config = dict(
    tokenizer='word',
    vocab_size=8027,
    encoder_arch='conformer',
    encoder_expert_mlp_ratio=0.5,
    encoder_experts_per_token=2,
    encoder_subsampling=4,
    encoder_layers=6,
    fusion='cross_attention',
    decoder_width=192,
    decoder_norm_position='pre',
    decoder_tie_embeddings=False,
    optimizer='soap',
    epochs=12.7,
    weight_decay=0.4,
)
Rows from block 2 of the audio encoder, named by matrix and row number. Rows with one number belong to one neuron. Each number is 128 + 32 x the weight over its row's rms, rounded and kept within 0 to 255. All counts start at 0. After the name is the row's rms in percent of the matrix's.
# gate: second MLP gate (encoder.blocks.2.mlp.gate.weight, 512x128), inputs 64-127
# fc1: second MLP up (encoder.blocks.2.mlp.fc1.weight, 512x128), inputs 64-127
# fc2: second MLP down (encoder.blocks.2.mlp.fc2.weight, 128x512, transposed), outputs 64-127
gate.316 087 [ 80 131 130 167 171 159 129  90 130 148 154 127 132 145 110 208 116 127 128 138 193 117 107 184 136 111  83 157  65 151 107 121 109 165 104 137 179 123 120 127  78 130 179 104 123  59 193  74 112 170  73  40 164 120 110 136 161 120 179 144 113 153 133 156]
fc1.316 094 [176 122 157 176 126 114  93 157 136 130  57 143  91 161 141 133 156 145 133 153 156 171 110 145 145 133 114 153 172 128 198  81  82 165 107 146 157  75  96  69  86 168 136 133 116 186 143 125  82  92 162 147 109 100  78 108 135  96 143 117 152 183 147  90]
fc2.316 097 [151 130 148 104  91 161 101 180 168 159 179 155 106 147 142 121 142 151 118  99 159 138 107 149 117 119 147  97 122 144 106 170  65 170  85  82 136 123 119  57 134 111 157 189 118 122  86 152 108 190 145 181  65 129 178 134 159  76 170  50  70  84 169 162]
gate.317 096 [110 159 198 164 181 130 124 181 112 120 163 126  94 134 135  79 169 123 102 126  74 116 164 132 107 155  94 163 116 156 148 106 170 118 107 156 140  98 113  79 136  67 130 128 121 121  83  93 154 101 128 115 104 129 112 120 128 103 113 127 149 105 130 152]
fc1.317 091 [249 143 141  88  75 114 169 160 106 121  86 113 144 132 128  66 132 170 136 212 106 152 180 114 157 104 124 108 194 132 128 108 127 127 165 126 130 150 145  65 140 124 116 141 110 184 115 127  62 127 101 111 128 172 171 140 134 150 122 168 121 136 109 133]
fc2.317 089 [130 162  95 137 158  40 121 128 114 118 139 176 194  87 113 124 128 108 106 122  88 143 123 184 186 175 143 149 130 134 124 125 149 134 172 117 114 115 163 196 104 120 111 118 129 135 133 101 152 124 139 101 113 114  80  97 134 124 159 126 111  79 163 105]
gate.318 082 [151 139  94 113 202  68 117  99 172  89 104  93 134 117 120  78  76  78 146 173 118 114 179 129 179 171 120 102 184 154 108 133 104  68 134 115  84 107 150  96 119  83 156 127  98 132 107  88  95 118 141 140 146 207  84 146 156  70 145  56 145 100 114 168]
fc1.318 086 [110 100 158 146 178 158 161 110  78 138 111 136 129 128 151 111 128 159 140 113  53  99 175 140  86 105  99 124 150  97  90 115 137 131 147  82 150  84 124  93  89 118  89 171 121 125 134  63 127 193 105 149  97 176 144 100 143 128 110 165 140  71 161  85]
fc2.318 085 [129  89 134 139 118  90  93 204 101  61 107 150 129 154  87  93 142 115 154  83 128 154 120 152 177 110 152 176 117 118 132 180 142 136 189 126 146 156  77 134  92 162 133  91 115  87 114 146 114 144 155 100  98 109 128  80 161 115 143 177 159 139 145 162]
gate.319 109 [120 121 135 186 135 107  95 108  90 121 186 115 168 151 131 173 105  67 128 127 117 170 159 174  80 185 143 132 142  81 132 115 124  82 115  99 117 169 116 147  93 111  84 123 136 174 151 106 138 137 139  74 171 173  75 143 133 132 124 121 109 119 103 124]
fc1.319 112 [135 171 158 108  65 118  98  57 146 142  95  67  96 185 158 118 147 172 128 142 145 163 153 171 118 132  94 160 108 103 134 117 128  92 129 138 115 143 156 142 160 135  95 155 143  75 128 121 135 166  60 152 102 168 163 168 147 158 183  86 200 144 140 152]
fc2.319 117 [117 130 134  99 106  92  80 142 134 190 128 130 148 140 203  84 110 116 121 108  99  90 180  65 103 188 126 135 136 121  80  91 141  98 118  92  54 188 110 146 116  90 110 170  93 125 137 122 106 114 126 139 103 215 129 123  68 110 156 109 148 164 161 109]
gate.320 110 [110  53 113  93 143 115 152 130 108 184 138 181 173 137  79 121 103 120 128  91  91 137 119 122 134 176 106 132  94  34 141 144 126 120 115 169  96 111  89  94 108  57  85 130 110 117 142 164 114 141 163 110  79 151  94  89  92 145  91  91 180 104 119 143]
fc1.320 100 [176 105 136 143  92 203 119 127 111 146 183 180 115 147 120 162  82  52 121 139 114 147  84  67 170  82 147 171 139 151  71 151 142  84 129 166 121 122 136 155  85 137 108 110 145 179 125 110 141  96  96 157  75 150 119 155 137 155 123 113 124 125 115 182]
fc2.320 103 [150 137  92  92 200  94 167  98 148 154  97 124 100 161 151 127 163 173 132 175 155  78  91 189 172 181 156 183  72 112 139 144 187 103 105  57  93  99  88 127 122 106 164 140 109 140 130 138  98 178 186 120 173 143 122 127 115 105 123 170 151 193 121 136]
gate.321 094 [106 116 140 141  93  98 103 115  88 181  90 133 179 150 148 109 134 113 125  98 131 121 175 113  97 123 122 130 246 120 116  86 110  96 134  77 123 132  91 185 133 157 107 148  89 120  69 140  85  97  91 109 129 148 135  85 128 166 117  92 137 182 155 202]
fc1.321 099 [119  83 106 142 146 130 121 183 109 113  92 163  93 143 134 150 100 190 196  96 168  81 135 104  74 110 133 137 152 165 162 139 116  83 117 102 113 137  85 119 133  96 160  96 115 171 102  87 141  88 101 173 120 188 130 122 178 168 147 108  96 168 169 129]
fc2.321 085 [113  94 168 119 125 134 149 111  80 112  90 192  88  71 106 138  75 155  76  80 116 153 167 170 145 151  99 162  45 161 142 145 169 149 106 171 150  97 150 144  93 125 141 115 105  82 146  90 179  97 167 161 171 143 135 130 124 153 102 185  99 130 120 135]
gate.322 115 [ 78 156 148 129 115 139 134 169 125 150 150 145  85 141 121 170 133 156 128 117 111 132 140  38 135 220 116 174 118 157 154 148  83  77 179  72  95 102 168 174  59 121 131 152 145 152 169 145 151  67 142  83  92 156 148  76 143 138 153  96 119 134 113 132]
fc1.322 110 [134 118 133 146 189 100 126 151 163 168 135 146 152 118 154 139  89 122  85 105 134 154 205 137 142 191 103 109 155 163  96 110 162 101 152 139 115 152 141 162 124 183 160  85 106 121 113 115 175  88 163 124  81 177 191  92 178  96 197 132 151 157 125 155]
fc2.322 114 [118  79 178 106 155 130 147 129 159 100 112 107 154  78 104 116 116  78 143 146 159 136 139  55 142 155 112 164 105 102 118 154 140 194 149 137 149 125 115 145 112  69 138 195 189 127 146 119 136 112 102 150 103 158 165 106 142 110  97  98  89 118  75 132]